From a checkpoint of a small multi-label image tagger.
Model: 15.5M parameters, arch swin, num experts 16, patch size [2, 2].
Training: adamw at rate 0.00081, 14900 steps.
Rows from expert 11 of block 5, named by matrix and row number. Rows with one number belong to one neuron. Each number is 128 + 24 x the weight over its row's rms, rounded and kept within 0 to 255. All counts start at 0. Numbers have three digits each. After the name is the row's rms in percent of the matrix's.
# up: expert up (model.blocks.5.mlp.up, 16x160x160), inputs 0-79
# down: expert down (model.blocks.5.mlp.down, 16x160x160, transposed), outputs 0-79
up.75 095:119100136081130114089133107134094146110127096144106114133147147113127155133121138169080158178150084145134125117147145139127121145144102122106128128131120070143112135143139145126148093137107083173128168096142095124121116144145152130138108129
up.76 090:116151104152134178161111107144141110158152177144151156092124122138128100108160106130135104073133113111176103133089087162109119112160137132107095113138128159131146141154135146109134141112137176104121105087140184112173160119071122137143131158
up.77 101:095129056164140159122135142109111145149158152122166137056129145127099094115148090138163141090123175082119120146123150162119150127132135138086116155110135137156128113131101137111135143104134185142146126130161138118151103139091100144153131141
up.78 103:117148129108093135111114130130168123143120098145120120139144170144106153103103098187129171175142108181156137109143135106130133133094127123132144126160134087119142133128125170138153085131101085141112153121127112102111133157156128132132113143
up.79 102:119146085108131121126094090119137141104136144116128154106163124104126155136151139105159104118115162093145095132114127105106153144144092139087148097159105115167101136073097139135131171118084131115101134110169192135145118128124103133136139149
up.80 090:161135138109126126145160139095112096125147150094098097122109179162106114198131119143110156122154090161142157111149132143116132170093154096164152117135112128104124164118096146144092128098072135106102100105109069115155138135118118095106144146
up.81 103:144131087159136145178187125098128094148134156145166148092135131098138145108141134143142121115135124107143131149149129152098110128127124103132129120153111139137125104154121135114149136122165174161157127111162163153147112184130080112124143144
up.82 118:150130116153120166155164092074123126124157124101115128114104149164095146159134104111098139162119108081136152134163140153119128136103165131157137115130112142129065109143086131153136153120138144154133157086122115102153099156137121090121170131
up.83 089:154170154114152112116147121153165105101111128126162112179143113130141136126086129153131113121154128131135129107149139098116125114135140128181075110120122119123145102132145179110074113129097125107108108166125098141159136084123136143142091151
up.84 102:126120161157114148146125123160142137145171130130136149105114161152092137161148083062085114120140114108159123129138120164108114126132130142138142152118097136132110135152124137146147155119114138121141165113108097114150132134110125105115210132
up.85 106:143111150098104149121141120095130120136141139145107113159128154126105138144121096100126149130099114150125133111150138103085157173126093118107111131120095122119081144147147151168138148125110163109092174118135128135137109164145144094086197173
up.86 098:148123125108093124180106103150132093142133117139109100136145129158141086158121119084082103168146076122118140113152133122122173105131100123128106114130110112109113145145138138121137116141164114106087089110147110124169165115133153102120112124
up.87 106:149133092150132149126192135116101090182115134179124140113164136135131120135138132131144144132119112130149108135087112153121109130126125090115135112116137130123102123168139139149166127125148178157144111134144181130122142181136104121118132139
up.88 097:134129085176132148186120154141107126154143168133140129078156134129118098113140119131126124123110126119139106144141112121089121129107137141134144105132126128189089147142130115138166154106150157123145168099138163139160128159127142111115132156
up.89 092:145116101110136106163116097130111133130139131119120096175100117122112128144093137109149120153149105133115121125149194126171179145129057129120127098125136110068146131163121120128124103128133108114074127091137115094145143127111153141144115114
up.90 109:149144127141133135123194132121106176103147083126116109117137127146160143147127164088163084112133135121143168081157106123161148140153139113143167149098122102105110118142156101147183122089138144101131089121112143181124136103163119114148134128
up.91 100:116148128157113173116145125095119149138138078138145126127113153150115093130160097133158161101102143125179108114105105175106127122100160123120117156124154143099100134180139112132186140112174154143153172117134140126152151145138120136130164145
up.92 100:131128141122101135096136137143099121153144137156109116096149145141114099149117108111095154123125108170132185128112128105180118123111128139112136137139135117133139153126120105120170111132186113133140114127116090111125069139136147095113119084
up.93 092:131087133132150136084113133176142118106132139149120125147141121139131104137141136074057123124138138109112165104127082111112087118154111143096085149117101149160099114127160175129116104162126100125140094154120063123123139107157138142159113142
up.94 087:141115122137138120104152128112084115097108120152066125125136162105110147156138151139098142121128126151121169149133125091081094140137118092119151156147120075124153135143137114096145131121089163147131099107116123099119140164136074090135136114
up.95 094:121113143138134163094162109108136151123146138089133099108126117093128148137132113132116093121147179110135195100219162142100129104098139127127149145147107130114138106118143130109120150117126139140124132125123096118116118124160123139135165112
up.96 101:115135069159132137129129135083122142166131135155160132100151143171098103085139098124148149132105155119063107157122157125090172139130119135115109166088113125147113110100148143137112124100110154140120152122147166112124124125095100119125104163
up.97 095:161107150116102117147142108163108118132151122135118121096158087156156080151136129130068074130146116122097125151150129131124120107141086148080138150113138135153161148097168156112074114143111096121103137106166118127124146093113156104111107117
up.98 102:151101155119135134132165120167129085114142115173131137132151133105157144121128149102125092118127143134139122136095094100116101117176124089092109130135135133120134119106156147124107129139104147146137059134138168152097183107132105134116092128
up.99 102:166163113138189121151168118089122117117064124134161130181168108143153095132114158145174130118128125123097137111114155152109098134072106126144101128132131147117114123134148132145111122113126151129159140171119108123128107144134150156146104163
up.100 099:072140086126124143062151138056095151116127084136132102125137136121139138105127103161156183124141148124120141095116144136161136114116141152111148177128126089133122136162114124128139123128121088163138114124158127098104125183136083171148123119
up.101 096:133138149129213133160116123097134102133095146111160151198131117109135134121101156143163106150149147127112094131153175120101141127083068137127106128134107141101173133106124149135091093121089104135117142119119121094137131108136128156157110136
up.102 100:140110175144108142126196127142091152106136105105118123137127115123137140134128136112101079107151136115162148084149120145147114114127123123145164148137142143128115103168137085119164135085140140086133146131113115126117133137159165136153162113
up.103 100:157094126095125117102114134126138081165158122131084139134156171111116133177128160065094123121135122147137111144128128118158086135125056105084151108101098102107134114132109144110155123145116152140123107123126129115145092157099102103122155094
up.104 100:142116155128120093123113107130091133166146116156099144119150115155109140138108146128076139168155120182135107118150099116157129097141058094108139121112091105116100130145126135100082079121106094121112142130144132110135117102127129105141138119
up.105 092:111101095114151125100144111085120102118145165121161118110143136084157152108117117129151120102194153118111154118126207157171147107107125131105145148124132117151158115149131150113116121116085151128141090151145106145114125130103113189160103122
up.106 100:154114087143114141158156138144113129157147127136131081056131142133131172125105073160107130130170115119115191123199119117174108115117134112112183145096123107124164134166131129091135122132133169145142128134144093157128093160170097120112116102
up.107 100:113164131108119138148124144099132141140127100144134136148117147140098150122117118162147138174169100140139126113129121126123110123074149139161122100146140100118141120141118152135128069140111070169100135093120103146137157085144146142142100127
up.108 093:106114177126130155130111108140142096136119152127150171131114134089143120108121173140151096110133155127165067138065109175122127134180129096102094097146148163109168120127110108117120154104143138141170123134139184123115165147081103141105146121
up.109 111:141077202143099129130168150140144119152124105143142122135125148100156160152106173125112095130116109165156106129142088151128117109163138104153140127117138131102147110134174100137157127111133119133153153123130171139093166119160114086101141109
up.110 103:165106100131119097115114133162114129148182149142102101084105141153127135139118089117090143120129125107133167155164128111165118128114120101078157139108137120117126145162124153076110121125145172134131100132136095156137128121152132101127093103
up.111 104:120141137106147148146132114159145099126130143137146140135147140081171135136161159101161092095139140141138120141120127116119109123165115118125088122133118141106167130082141145109094130130098139112105071119142168162114146118103088136129118143
up.112 112:129143141170102148138157142134098124117127137167131117090144132116164120135130126106108116130119100123155134104118075126117110091112155128145158143120155124160078173160154078140191138105137134091137124105098155138154138130168142138110143146
up.113 101:105136083128109149130064138131152121138177180135125168097107115156121116102154083129136133093119145102156100134112125144068162139120099131062114113156111141164118162105120132120145146114119157106099165100147173106168128119064112140116133143
up.114 104:122150112138147157120167131083111129108088108120130102136143139129101098125096159163166122129149128139150137079070144130174139124143138096145131157114168125094128095182138110140151123107176144143164107167119103118131158127155121147148131141
up.115 081:149167138170142145146196082111123147104111146116142124130159102141170104141080151150126106122159112115137125107161094145087103094103149127149126128143139129131121099164153118095101130094156152123146131119109111104146118131166139132138122176
up.116 106:130138119165114156115188115136139142134119063150138112106150132127158124144160115118142149077133121113166175112149116124140088133100112137128159144100147130107111154199197141114133118113180170083118092121134129157123093128157129161147137148
up.117 098:096146095157136156119158149074103136146090096182147090123137148149115080120150121128187167116106131153122112131082146133165131133106152139128125139101164114136107125158148129167200124123162148137156147115127155134180149156120150120110128144
up.118 092:112120140144128093091154118158081168128130109153104120141128102173135109124140112124063186110128113138101150121144092116130085129129122142110093193100120137147112134155139149105123114129143125132133100152121059121127124103152164128166116118
up.119 088:150119112121164091150109123163121122102142167097118153126148116182167142126123138104092120165168115104094145124185146142132132142155111133136145112116092130168121110118092149094112130134136092095127126156125091160143120094120136117153137099
up.120 089:134124091145135117149146171119125121109110123133134090079145114123144113123091159125145133122145141114105141137160111102140129110119127137172153087117147133151133124128127079180146148101154127081135186136139157127146132152199161137159129139
up.121 092:128185116106199131083148095074128146060101108125118112177116102115129135134113146154144102122182162135108138087122158132107128108127105107148110137138109101125117094138126140138109119103088120118121112173119070119158152120114138172176148162
up.122 099:143136099126111112126104141134130116125160110134141119156144121159121102112112090132132122127142146097082087097168167138097167158132066137095080135115110119151112138108129115150172143082134107094095186156169143120139139154114182144131134151
up.123 102:120142181150089097134142129153166115109150155118176127157101147124146143111103140101153083103134113132173122112108109141141136101148146151174109115145122126115154130153146088107152112088178099084162111125111132155163152119109129097107139110
up.124 105:156104155135146122119073123127132134122119153099104108148126126106147153128105149123116136151121128126067126152172115099129139141129127134161106157096121121125157134090128067142146174185126132138134140140059135102086116141125120112097150086
up.125 095:130095120168114151152141135123148133147147157090175145075144123141117048104117102132115138111137137096109128133134141138121165131102134150121095137111137145134119089137129130107082138104187144113170151133141120096141088125102142145119123174
up.126 106:139099188139128140152119129156160105104152131121150152087124140127144155132133134110080104110162132101147118132163067126107129104152144125167127133134084127166123113082111142120136164092108112116103145112154151143146160099143128087120153141
up.127 105:115142082161148125148140147091120139142115139118152130086113141169139077084126108147162158098130145129082121135136142144121141128101123151132120162100133129128132126110148117110100124094128150103150134118107141103174105152100134159121101173
up.128 103:143125119118125129104145107062124117113094074130123104189114074142128124103111162148153130145154155117113131072105149147121141119118106112112084143122149131085132108135133122143136123099130122138144134171119123086139147100130158183147143132
up.129 098:150145129134123144177115103124144092122141167132136119072158104115152095131131100127039111128160100096112115123134075140103125090086145139131082131137130115190111156120121130130130179123106154112121128117146117096150158104139151146119117151
up.130 099:156123151099103115150141100137101142104140098135117101129145133120096163129079119165123153148146070171139121127130131087156158111125115104111160117157127059118121167173145102104147068131101100173131137127134097095112156126148144131122106105
up.131 095:108139163119092100111083115167158091141115100166128157152126143154118140141158116114093148174133132153130131086121158150105150117170107149151114114137088111127132150135098137129144121145159100113119164139121119159154126111146110093136165113
up.132 101:141141120111100131130091093126163143070164135103135123135145099115116119144119098125129113136127178121125114123143124123098179103122142133094092117151125118159099129112104086140151162132109122114111154165153135119142144112148156141135113133
up.133 103:145119132161097164146128115152155155147181129133137133100131150158093137167135066077096124103138099118147134126150141148134117155111119126113151147102104153091117128153134149145105147120132161129128143126105103132146117133128135105116200139
up.134 094:126207115116114118132105124108137121089143115107120124189132132143082150117109121134166119138137125130134142091118166100126141153106142151175148089179130097151126136158098128141155148101120124099139131147093134147125136101121121118157125131
up.135 094:061126139136119130132177149100110141122100046152108141105140124145081153132114112181117168130147105140138115134121122101145136122106126147110152185131133111155137118172133156132108076138118089160116158105145092090124114133180134134168103136
up.136 099:128102102110142127102155099164075151141123113145089113132115141161128105163149143123077178099141112103123158124153078141138064130121116157092147130134133113146091134174146140119145125121148100134117133119125070123120112153165162133126100129
up.137 092:139089183091140085123118134149164121094147145083128138109119121133144150133115162120105115122148138102117116121161106132142151125150144112164127109130091117136120121068151132120112164110127071108113149158151101185161153094117144115111146140
up.138 105:160089134154108154179133122169141135165191145100137146106158120164082122150121097080079121101133068098144132141159118125119136150132124116103112125103100151114129105130137160120114139145139164141111140117131100105141105113112134096110139116
up.139 092:174099147133142138149112138112111180144134121105117133140118145157158114126136151106129115137091113121116153127187129132148130140116133145128157151080148141121140132119145079121122122162102106118064153101062118140117121106127144103119136125
up.140 094:166096190134091118132134129123155119110155108104104137139116145171113131147108127100094109140104103103137159116158147138115137140146135147162114166116119146112124116112117094134133136139187115135139172124078107142121093133138126075081174117
up.141 113:123170086155099137110112110077150132092181152106139115088119131133142091125139109102139148109130162079120122118142146166095183105096125169093103133141122116168080150101140122130135155103127119116108128119168110133191135118088142148101133149
up.142 092:148160152148095111147121118184125149134133126138120119175129127163081143102101091154138148170114121137129134119102147132147119152122147149136108104170158131149112127156114123142154125114137092119117130136129113147077129117135183124128103090
up.143 098:134097202123123128148151159176152106087104092127160110135152136107164111131088154119125104132135107162163102100100120138144110135124134124159123141118154149113151104123147118140116123109170104105140130138121137149108164123155154124123117142
up.144 104:141148076177130134194102125116123116145164160107141144068160122136145109106140101128113122113130130108121111148139118128070137107104129147132119147129119113182108138110142138097126151096113151108122150103152156127163140140109118115122117181
up.145 109:148097165117145146139079110172130134124118131115109168141161107090155140134152185106156104125118135140142094149108091135110099154173111107121124099124146146110158149098140104114091148167101116146128110115106174163081151096091082123106133118
up.146 098:125161119124152121083211138084126135093120061119141096140153113120122133147129137144158124094188134142151163058133137134155127142114092117107153152114127119087124117190150146127138115112126135107121084171150098138115111135164113162181144130
up.147 101:106160089118104142115090097131143108118160151148115148121122124133140126123155096086133150139119160111126136117118165112080160102130133146123103129160084103156118152111123108143159146170148112137097161115129126142182120148115123128100165126
up.148 093:118124161142120159104151131152124121132099112148100160148173147132094116127138141170086146156126108143138135137131114106105095145114137130111140187146143120124152128160119151114113096177115091172157131137131085127106133110156092107133100131
up.149 102:118172126143085132142135151113123125159119140148138100129126154168117146133118100159143167166130094159147151104143148148116091106081165144186158091182151135121098146139150138148144091132149092142143155115115112142113129140168154115112097143
up.150 099:137090205103101103122155147198134098118134107134149117161102155118140153125098140119125085118130113138162109104113122163164137131171140115137134140121146140102147099157134110123148132105178098100152110146130138159110167120140151092121132090
up.151 093:116161131127114138135099096119143108132165158156124118111120146144122142121147085098116149139118115114139136115133142117055146120135127142139105133148100124139098159127127131156147176155132125112089172107126136136185124152101118095083185153
up.152 099:133149123127120141134165110097107136066137090148124110144128127089100167143098144163143118147162106145150146087134142074155140123148124110114142129121128071115121121177120128107089085128090112150127117150130096122164152081178119139171108128
up.153 093:132150106112158110127104134109126125173111169097147134120125148130102134102117161152139121091116147115097105157088132159155137130119113119106101118141123150128165109094083135096143148115114180150157104158147142112103114146107109133123118117
up.154 096:138100112112136108105074130151137129105165163108114152140125115124132162123133179120112113124165148101130121133115123173150142145154137114097124099142120144143130120093060121103104156117074132134135135174122115153085130111106095112158128089
down.75 098:102120132153165153150125134135169148138099157086153148090139170115150127116153163103160136100108103099132070115106085110085101154164143156133141130143090132127098094121124150143132148113160120125117112096090115111149125146157073160097132158
down.76 085:144132129107100082152128133139113105155178122166122121149113104113089136165134108165095129145132143185128136140155166140133124133104101096111121126139115130106131127110140105155111139140121126132161161158156146155157112117081163082137159127
down.77 099:100144143135098089121138111109071126128149099150116088183139099142097145125099123130129140150129145130116178098157185133152165115098108116128094150127156146135153120151163127097109119116139122117149155127169132144108125076099188110136125116
down.78 106:108130115145128162151132105143127122126145143125132139063150162158159160109117117107125147121147079101131124136098073121109106116179153148106122114144090099153111145125125138135128121146144119138109071086126150102157133145185080120127120135
down.79 104:112140097152114134142081120123120112158162140171123121171112052107136184077145131156113148158142145131108111103111149127123146114111108114116080146143145170139160101130113072138116149113131114138175176125091146100133168114106138154126130134
down.80 098:106115104142132159109109136137175087114106137119154149052155148118180142094134129094144103118138111091160106137090098116114111104186119143123146132151124116137111122107099123126133126147143109163108109094159132116167135155140084173128119149
down.81 099:136134126085117129126137124144082144111136113121070143139123105156116143159103114147138130137129177157129172148128162151141117109142126073148121118132144119126128130134156086119120106116115134136175143153162113142113099075121186089139146143
down.82 123:137125141112134147125132140121129100106116129091110147099182131078168151102117139115139121138138133130133135124105115101118114126148112125137121125167134127104103117111111114127117107134101094167158140096154110089142064161142112187110172135
down.83 091:164122087133148105129115142137121160132066124144140144104118134124154099122184093146134127100107114162111116160085105127110118112158107149143126108121171104134120175099107109137133117115155131142099104135151165109149170122140133132137109146
down.84 106:143122134088119112137112154152123095133137137115065166129144117094137143115136151144107119121161117157135116118172124111150126142111113147118109135161116130089123101131092137120166134141101118121151144089143139102171054155131139154096189081
down.85 113:159133149125120154111120131153126106131155116120120105098140117135148158118093125144087145116157099145156119152139121114161152101132145128092133141160116130132111120136141122127151143149132133138118124088129110133129103127112135120097147119
down.86 092:137107111143139173122121143143132104117103132148152184104147145098206141118148149111130130122092107117185116140105102097129108110145109160112160122149124125129095134108112121134139128185127119169126109068122127113133099165127077169125116145
down.87 104:140100122136102146132130094146109149124166096124082114137105122137078116173095088155130136113132151151146158148134136142132103094127151113127118150104128113128143142143166092104139114137110158115147109170127143127119116114123147109140154128
down.88 095:151149131070129136146130127164093129107147109151109170130105079118159166143127116143126120161121143089152169130114158165151119114142102055108109151115130123107126129140159122133125105122095131179170137155169095170120084066095181115123145143
down.89 089:134122135162154132155100135123143131117097149139161172139135147098169156097174165150140126120086124106170066139085085111094108128151115141121148112147121133148095118129096148127121114175104129162113119106126135148120160123153062155118096133
down.90 108:110140166118173140162114101108179139122127098091126150115106122118134097153143114149140075111132129129124124109143123179072122129132123075123145144120112130075113078127099143117111153079095082119101159190116094127160164126134121151149149163
down.91 100:130136168080109110104134114116090134136140104083089070170139147140083130170088116137131147131132127137114151101159145131151120141094149121121107133116144094109142145133162161132122122114129131099133118155166114142103090135137182117125156115
down.92 101:105132118133144168122121164124163104126117157116145154051147144118161135116144113093139110123138120091143075124116098111106102130161119124105157138152100120129109112126102149110124133135157117158106093088116139118168109162155067160110142131
down.93 095:159143128138129161125152122131128082111137158111153170085131148125172097144164106136100098115150111088135116134122131131085072165149107149104124137124133140108130130101111148136159138169123093097113119120101119134157121167098096170102116167
down.94 084:151118122145156160126139190173177115126144156098158147074138133149165118110106113103101084120119124112143069125115098111102133148159164156104140159145130132121107094119113096133153135149168135160130097075096137101126135164112088174096112127
down.95 092:145146163071153142122128134101150100087081114099131164137168138131169162115127139092174083127109139094114134133149115136138135148119096116140151130125133146113101139137125176127160121099098075136163145124145102106115089110131116145133128123
down.96 097:132126142126109119121138111135072136138146083143114139155117083116134129149133143129096110160107124117146158125153149146115127099119124120127088146105142126116137107141171103106161117171088141144115133120151115172108134088108172113116136135
down.97 100:146090097157141155151111140149146100139136154139153170101116133108216126115155141127120107154114108104169059120103103120114105149127105149121146118142080136121100121110083134142102114154126105168141115103103121138143126133150069159143116134
down.98 104:154122109170132116176149109138134132116183147170156145136082113130089087157129089156106110140134132175160151157142141131088121159124142145131141117106091148127142145143117098126117106115119151098143137152058136112151145137107116099140107124
down.99 108:173087141132113110100128130110121140135072104124118100134102115145139098132107092175151160129117149138111138158052142139140117093155140099151090118093161095152129134127136124128125089122126165142121108176167130134108140115115153138133123132
down.100 100:080143157149140131132161097110148143099139107108154101127174148149099143102114126105139122154137136080109102094119114151108157122115157132109121140121147116173138096133137155127127128108175102118097124123148104112102169115157133153132100173
down.101 091:150069102131121117129109156131137117092108159158151131132095152094144145102141119154137166133105138093133089179047120119129129130164120121118111125104128123190081116120099139161131078127141151168157098128185131129118162100125118121124117125
down.102 099:151166157070138133142094125116143124125104109112096164129137120088114134145138128141147093112139141139120117098151121145113145169113099092121151125137127140065117140145098184120118112074093102128132123162130121117124103122139112155145163086
down.103 102:127089104196140149134138152138148102115111156124130155085113152123131142109137156126121132118131126113143097134144095087114124131143117153114164151146080148123135095116093110113145157110158146124128112087097142097179118146158098179083140132
down.104 103:108099142190144142147109131129161133149092139118130173108135122109136137118180160111151125113093124124143067133132067108093107124150142156136133161133098139124123108127126130128132148137136152125106078087091130144147120101135083158081137174
down.105 095:114099116174139097162104122080124142098149112124157119171129113121116127092128139150129130140121133094119115140118128142129163129112108138118157102088147152182093103147105130110128112131162093115138146141140149096086206107128122122167089145
down.106 101:114139119137142137182101132150151145098118185100147145083141137132109161082141108113158078110098121115135124101149108142117119112137146113141145137117159137117125097137124137088151093149136144140105076088148145136151122057124148150144105144
down.107 093:110134124141169162126095110159163133136096171112124154083122166152142133124147112121111130141099069087140096158096083112086088123167127128121130156148104089123108118106143165124158130148113135175115097133156112143157137155147108118118133185
down.108 091:136113126137092090125130130129093150126155110186135117195130137128075113163096127137118150128119143153148134154145174126163172148084121122130109133139119141151157185123137116137091133107139122109136159167116146111095133114096120062161108081
down.109 111:144111117101164122124132142136137140120129129121086168132089148120107093175136153142134108087123131150128147165153118148107106167103159116160139140118099120073123151117122129139137137109074136120122138176075104110120116172145098104131166101
down.110 113:124164127167129116178119112122116148130154149130159139100125099145094149091133107128143096136128110135146140104147110125119120124137115155122164117133130135106151096179128102094122116174138169126108091094102134147174141098121133134108104149
down.111 104:161106106161116107180128142131152128110167132174165134127068127123105097145149105165099144128144147162145130163115155154120148137119146096153131120113111160143136127100105065156114126077130127104154158156113138124153156142079122078143124128
down.112 105:145150136072137116132077120138145143124165083096073154129092094114106154146113108176141121099135144148148143108138135139122134139124140095107122156131106115069122137122124131142151116120102116139107148174118105153130082145121145155141162103
down.113 099:149136126105102087127116116128081094181179143141116108197132069115109164114132147150083157173138120137109122114143169133182151116088088109092080118132132149137150105110133112146131145141135125132171158117158135139137126114098177126115134106
down.114 100:116121168109104109104130112130138157131082111112126088156152161138082116144084082138157129138100154134125114112111131154142119124144128110155127130119157095165126140138140170127094094133109105117104125191180146147087119112152166126150106142
down.115 080:153125129095143107101106135128134151130073092097115132162111110116183153141141093138186128118106136142106122140077139122112106137142101101134087133119144127105118144081103132154142090126121102155106141166169143156111114108126169168136139132
down.116 105:124147156096158128157116131149150120118142110132132126113127137122107109147147078123126111108163126148096125120165101184083128137117161131111163149105133136082103130142128120143165155055135113062099114121163099130172117122099170145113152165
down.117 096:135112132114105122091118103137086137157132106115086098129122133159092130150084112135114166131109139130139131103119146152143093106137152104121127156115151060148140122148168143105121132129127131137117122174175110154097095120122163113135144135
down.118 092:140123152150134171117152114116124105133114138091163153054133132131157088137164113103123095095134083112141111114142112127129074135134118139116151160135126128108115098125141153126134143157111129104124074092114112149154100154118109184102143166
down.119 092:108117115147141166128108133149164111117091156127158166071158147130189139109167155086143109109126120075139078121115072126118090114165132137135170149133119133132114114119095133113112159136129103154137122113121123130150137136151077164108129162
down.120 083:122149131061159145096102133135110140142102103117092191128120090118168143125118174104148134116103150103107150130115092127144103126157114081138135143129113095110108120134138120115112135128080129151151151176135076172103085104160138152113141134
down.121 088:164128123137161150143136134102154136127054111118166093130123146115152107130154098138126085132086089119099090127083100104107119108141130129141100153107172127143105123105129168138136110124156121151092120145156145140120184128148122145137103162
down.122 109:189108149133140131114163110102098134121103101145150109118137105115185119144111155132113136159113113107134139128127144109195143086118079110104150148124140147133108130150159135102079116157158130136118113122114095151106131107131128132113115143
down.123 104:088122105111142084088096127145102175153123109138101165129136112125110162167146149151158132088127122158120108118145140133116129143164118095147124100129104107100122171127097120132129155099123099137100164180133133134148123153103139108159160102
down.124 102:102123137097137157131114158092150122096124137107133141098063110107134133116119177103110124095094129123121133133111134136120184121121159096158150162103126125130122107119147109118157127167090135203128114109103127103120142141153068108121143103
down.125 097:119134138109110096104123106132066112142106084155102122178168106119161136138098134131140148137114141142132191129124168145141136123125077105138118127132142141108127180148162125118141116136108116112139134122171125153116087116093187117117137127
down.126 110:130171108059149131124115138157126149118136147141152171134122101112148141125159142121121106143153132135090139117141145135154157142142084107146134147108095156093139132124100152154096140112089099148143172180122110142139108123123112110159151101
down.127 102:120115160099117078138147123107097116124116110118115106148122120124141135124099133145126132144115125112125160127120165158112132109118121095130095123125176117135124135133152133124137087138113139135099132131207107178119143084115198127110106137
down.128 105:141115150117127114125136106101119130122074094117148087173145151108120105158082126126128130135094112095129097139099135110163151120114112148155123111120153117166115122158146169123105105168125132129101128150148154146075151161167120123158101132
down.129 097:145144106104131151096075148144110126131143139150131157138114075116166149123140105163149144124130148145130120114080130106150117141148078099132110137083136143074122155101150114152161098174100133183157156142099146139119123117097130147133144140
down.130 102:134126116147154139148123115160154130184091138123123174089182145143131166096125154103139124109095093112142070129115071121104068135155147133135134111150112135132105132146121126132124138161154141163121076118083133130107124134152101142106123141
down.131 087:115106136134139155096099151140161113155074132090107165110144155143185137107154169101149139114133142150118109133140109116137089138136133162153156111151104098117143112089117148120149136147138130165108089063127140112131147182153097153107136129
down.132 103:125174117103149159099121094122099123160088145160123129187133095130156175116102155119134129180101135120116129078110147111174132133149098111120117135164140131139155100127148152128113122154113104165186155130092143110084124137129129147128115131
down.133 107:117139147091111117147132147149131106112149148117104134105157137084133136119136125124125104098161103152141136109176129119141138122126123148116128138163127128101105100147111139108159125149108135117134127071147129137196059134135134134080183101
down.134 099:141126104124148166115098161138160113157149176106131132068153116148149170109126104117138114125145129120120075118108089139114092099185114107126138112135145115135099123127111127140125134139136119164122114138179166095162109154133114148126138132
down.135 090:091123159131135150106152108144152142123111149094152139082149160181102121083141109095134134126128093115124095128098081135117089130161162157109126120154102093160094097143161159143144138136157119098112078107138102136120113129161123147096118162
down.136 102:127147153133160170137149141132148101117116172088151144074163151106183117114157130111121111124138109078123078112122106109106080128144111126111156167144121127099109122114129160136123150158136110116119096119122098133153108144160105193098143177
down.137 094:119162114104178156099120107145159138122087133123154135107150127124171131135172162079156116094141125110090129120131086110134131124133107152143138157108111123124146144095106169136104160118110092132111148150107086133146124136145112130125115108
down.138 105:144132126097103149122115145174111092120112157155121168127140127102132130111135144152076143128141114143151133123152119096169121117136100147120149120146131136093115126147138127105155115189101139147167111087141144137149053133117124136095160104
down.139 091:105086119108133125131093133120168084122141140097113140103108129114175141130151162144118127104120097136158093152108089132120096146139137121128158114116109121115106113096097109132155125168069117154138132117136131155175142167112053162128148126
down.140 091:133110133084157148117123139124155080126093144101092161097127131127177121119101170105143106145111122122111103134130122136135112145151117148159145117155109104098112118135112129150149144142109126143162116111104126119144090193157092136097168134
down.141 111:109138121109143114086127102096104093162136092121114089201159090105184169140136161120149144143113149097098108099099158126157122123108065092107073128119151128107147120121152121146131156152139081141148151156145127108094129140116145164122133138
down.142 090:129140099122151183130106130153126130142087140138152127079133132113187136114127099097133126120123076114145088112073103115128104135169111143112147125151113105127095150151131153142098113146159138163123102102119137118156108146149093183160123148
down.143 096:160118133090139107087145125135099158114133136150101145123087150136118102155128127135133130068118148161126170150139140144135135166121140134121149118113098106100121207114129146127119135106094123092096153182102096131112128140146123088146126099
down.144 103:154143118077129121138133130146086113114148107156104136156089068122164165146132129148110117165114153104128177126121155153138128122131094063121090143096149146097128127126152109150149101153076134163152140144151117165113118069102194104124134129
down.145 106:132099109145113130145097139119155116132184159155143135185064112102105115157137133145088156129126125152140118170137133143120170161100166109141105115106093139119149145100112094153128150102105118139144124152097154090143154157096074074142124098
down.146 094:133124174144143142144119109120137151128093107103143081136140151153099107127143092115135100127128123105110100115144096154122119095113153144148161124089159128147094116152151167128138125088148126086110098147176120130123161088152174136151134169
down.147 094:115133138103140136061127134121111123152137136115108097173145116119183182110146160113128156145109131108095100101144130114176123138119118132089102124142128107141132083081138151134158164118128108144166145123130123128129130175132156172100169115
down.148 094:134126155126142164132159130156148128118138156101162144057164155175120075126122101072126108104147093114129138135129090124099104145142147139117107118149080119151096110105155145139140149129116132104117101119117089117129103152159105142096131176
down.149 101:104134094093159158090115122158134130144090149110109125094138171148141124123133141120138142134137125103116133143072097147135051096154121136114147092157127062122132126111122135137133114123122134164120090136182139136122088169161109133145127135
down.150 105:125121116140149122147119133125109182134123136146121149124147152106102118172122148136152124072133111177131131134160134118114138155117129125128157099140101116096128183135104143118092155089108118124097147175075130084131128176145114092146139098
down.151 083:134101149084128127060123152155125109140160130100096091157148118118200159109124147136113140119121124131122099125137123104168124110114126152085108135136133103130118108113138136140144141162138118159144148095140128138130110177148150163100171112
down.152 095:133148131133172167143140115135161129176064124110128157114169137151102111122159111112131075112090122128118083133111093112102077146134126122121119133149141120138094086144142175148159129137133124144109098137126118139104144122130129143121114178
down.153 093:109118120155087109130127182114092140119153133152155103159110113150085131116067123155135161145146150161132147099122176117169178126115124114159101127115144153166167130159127083117084104155144166128145164130138162105096146100134132108150111082
down.154 092:101148122170083168107085131107118112140145152176167147123143098141104127107114123115119121148160121114154107142115131141155133103127106132157148124153159152151175111163103118102080159139130100171177129131104187084106136139091070107153099124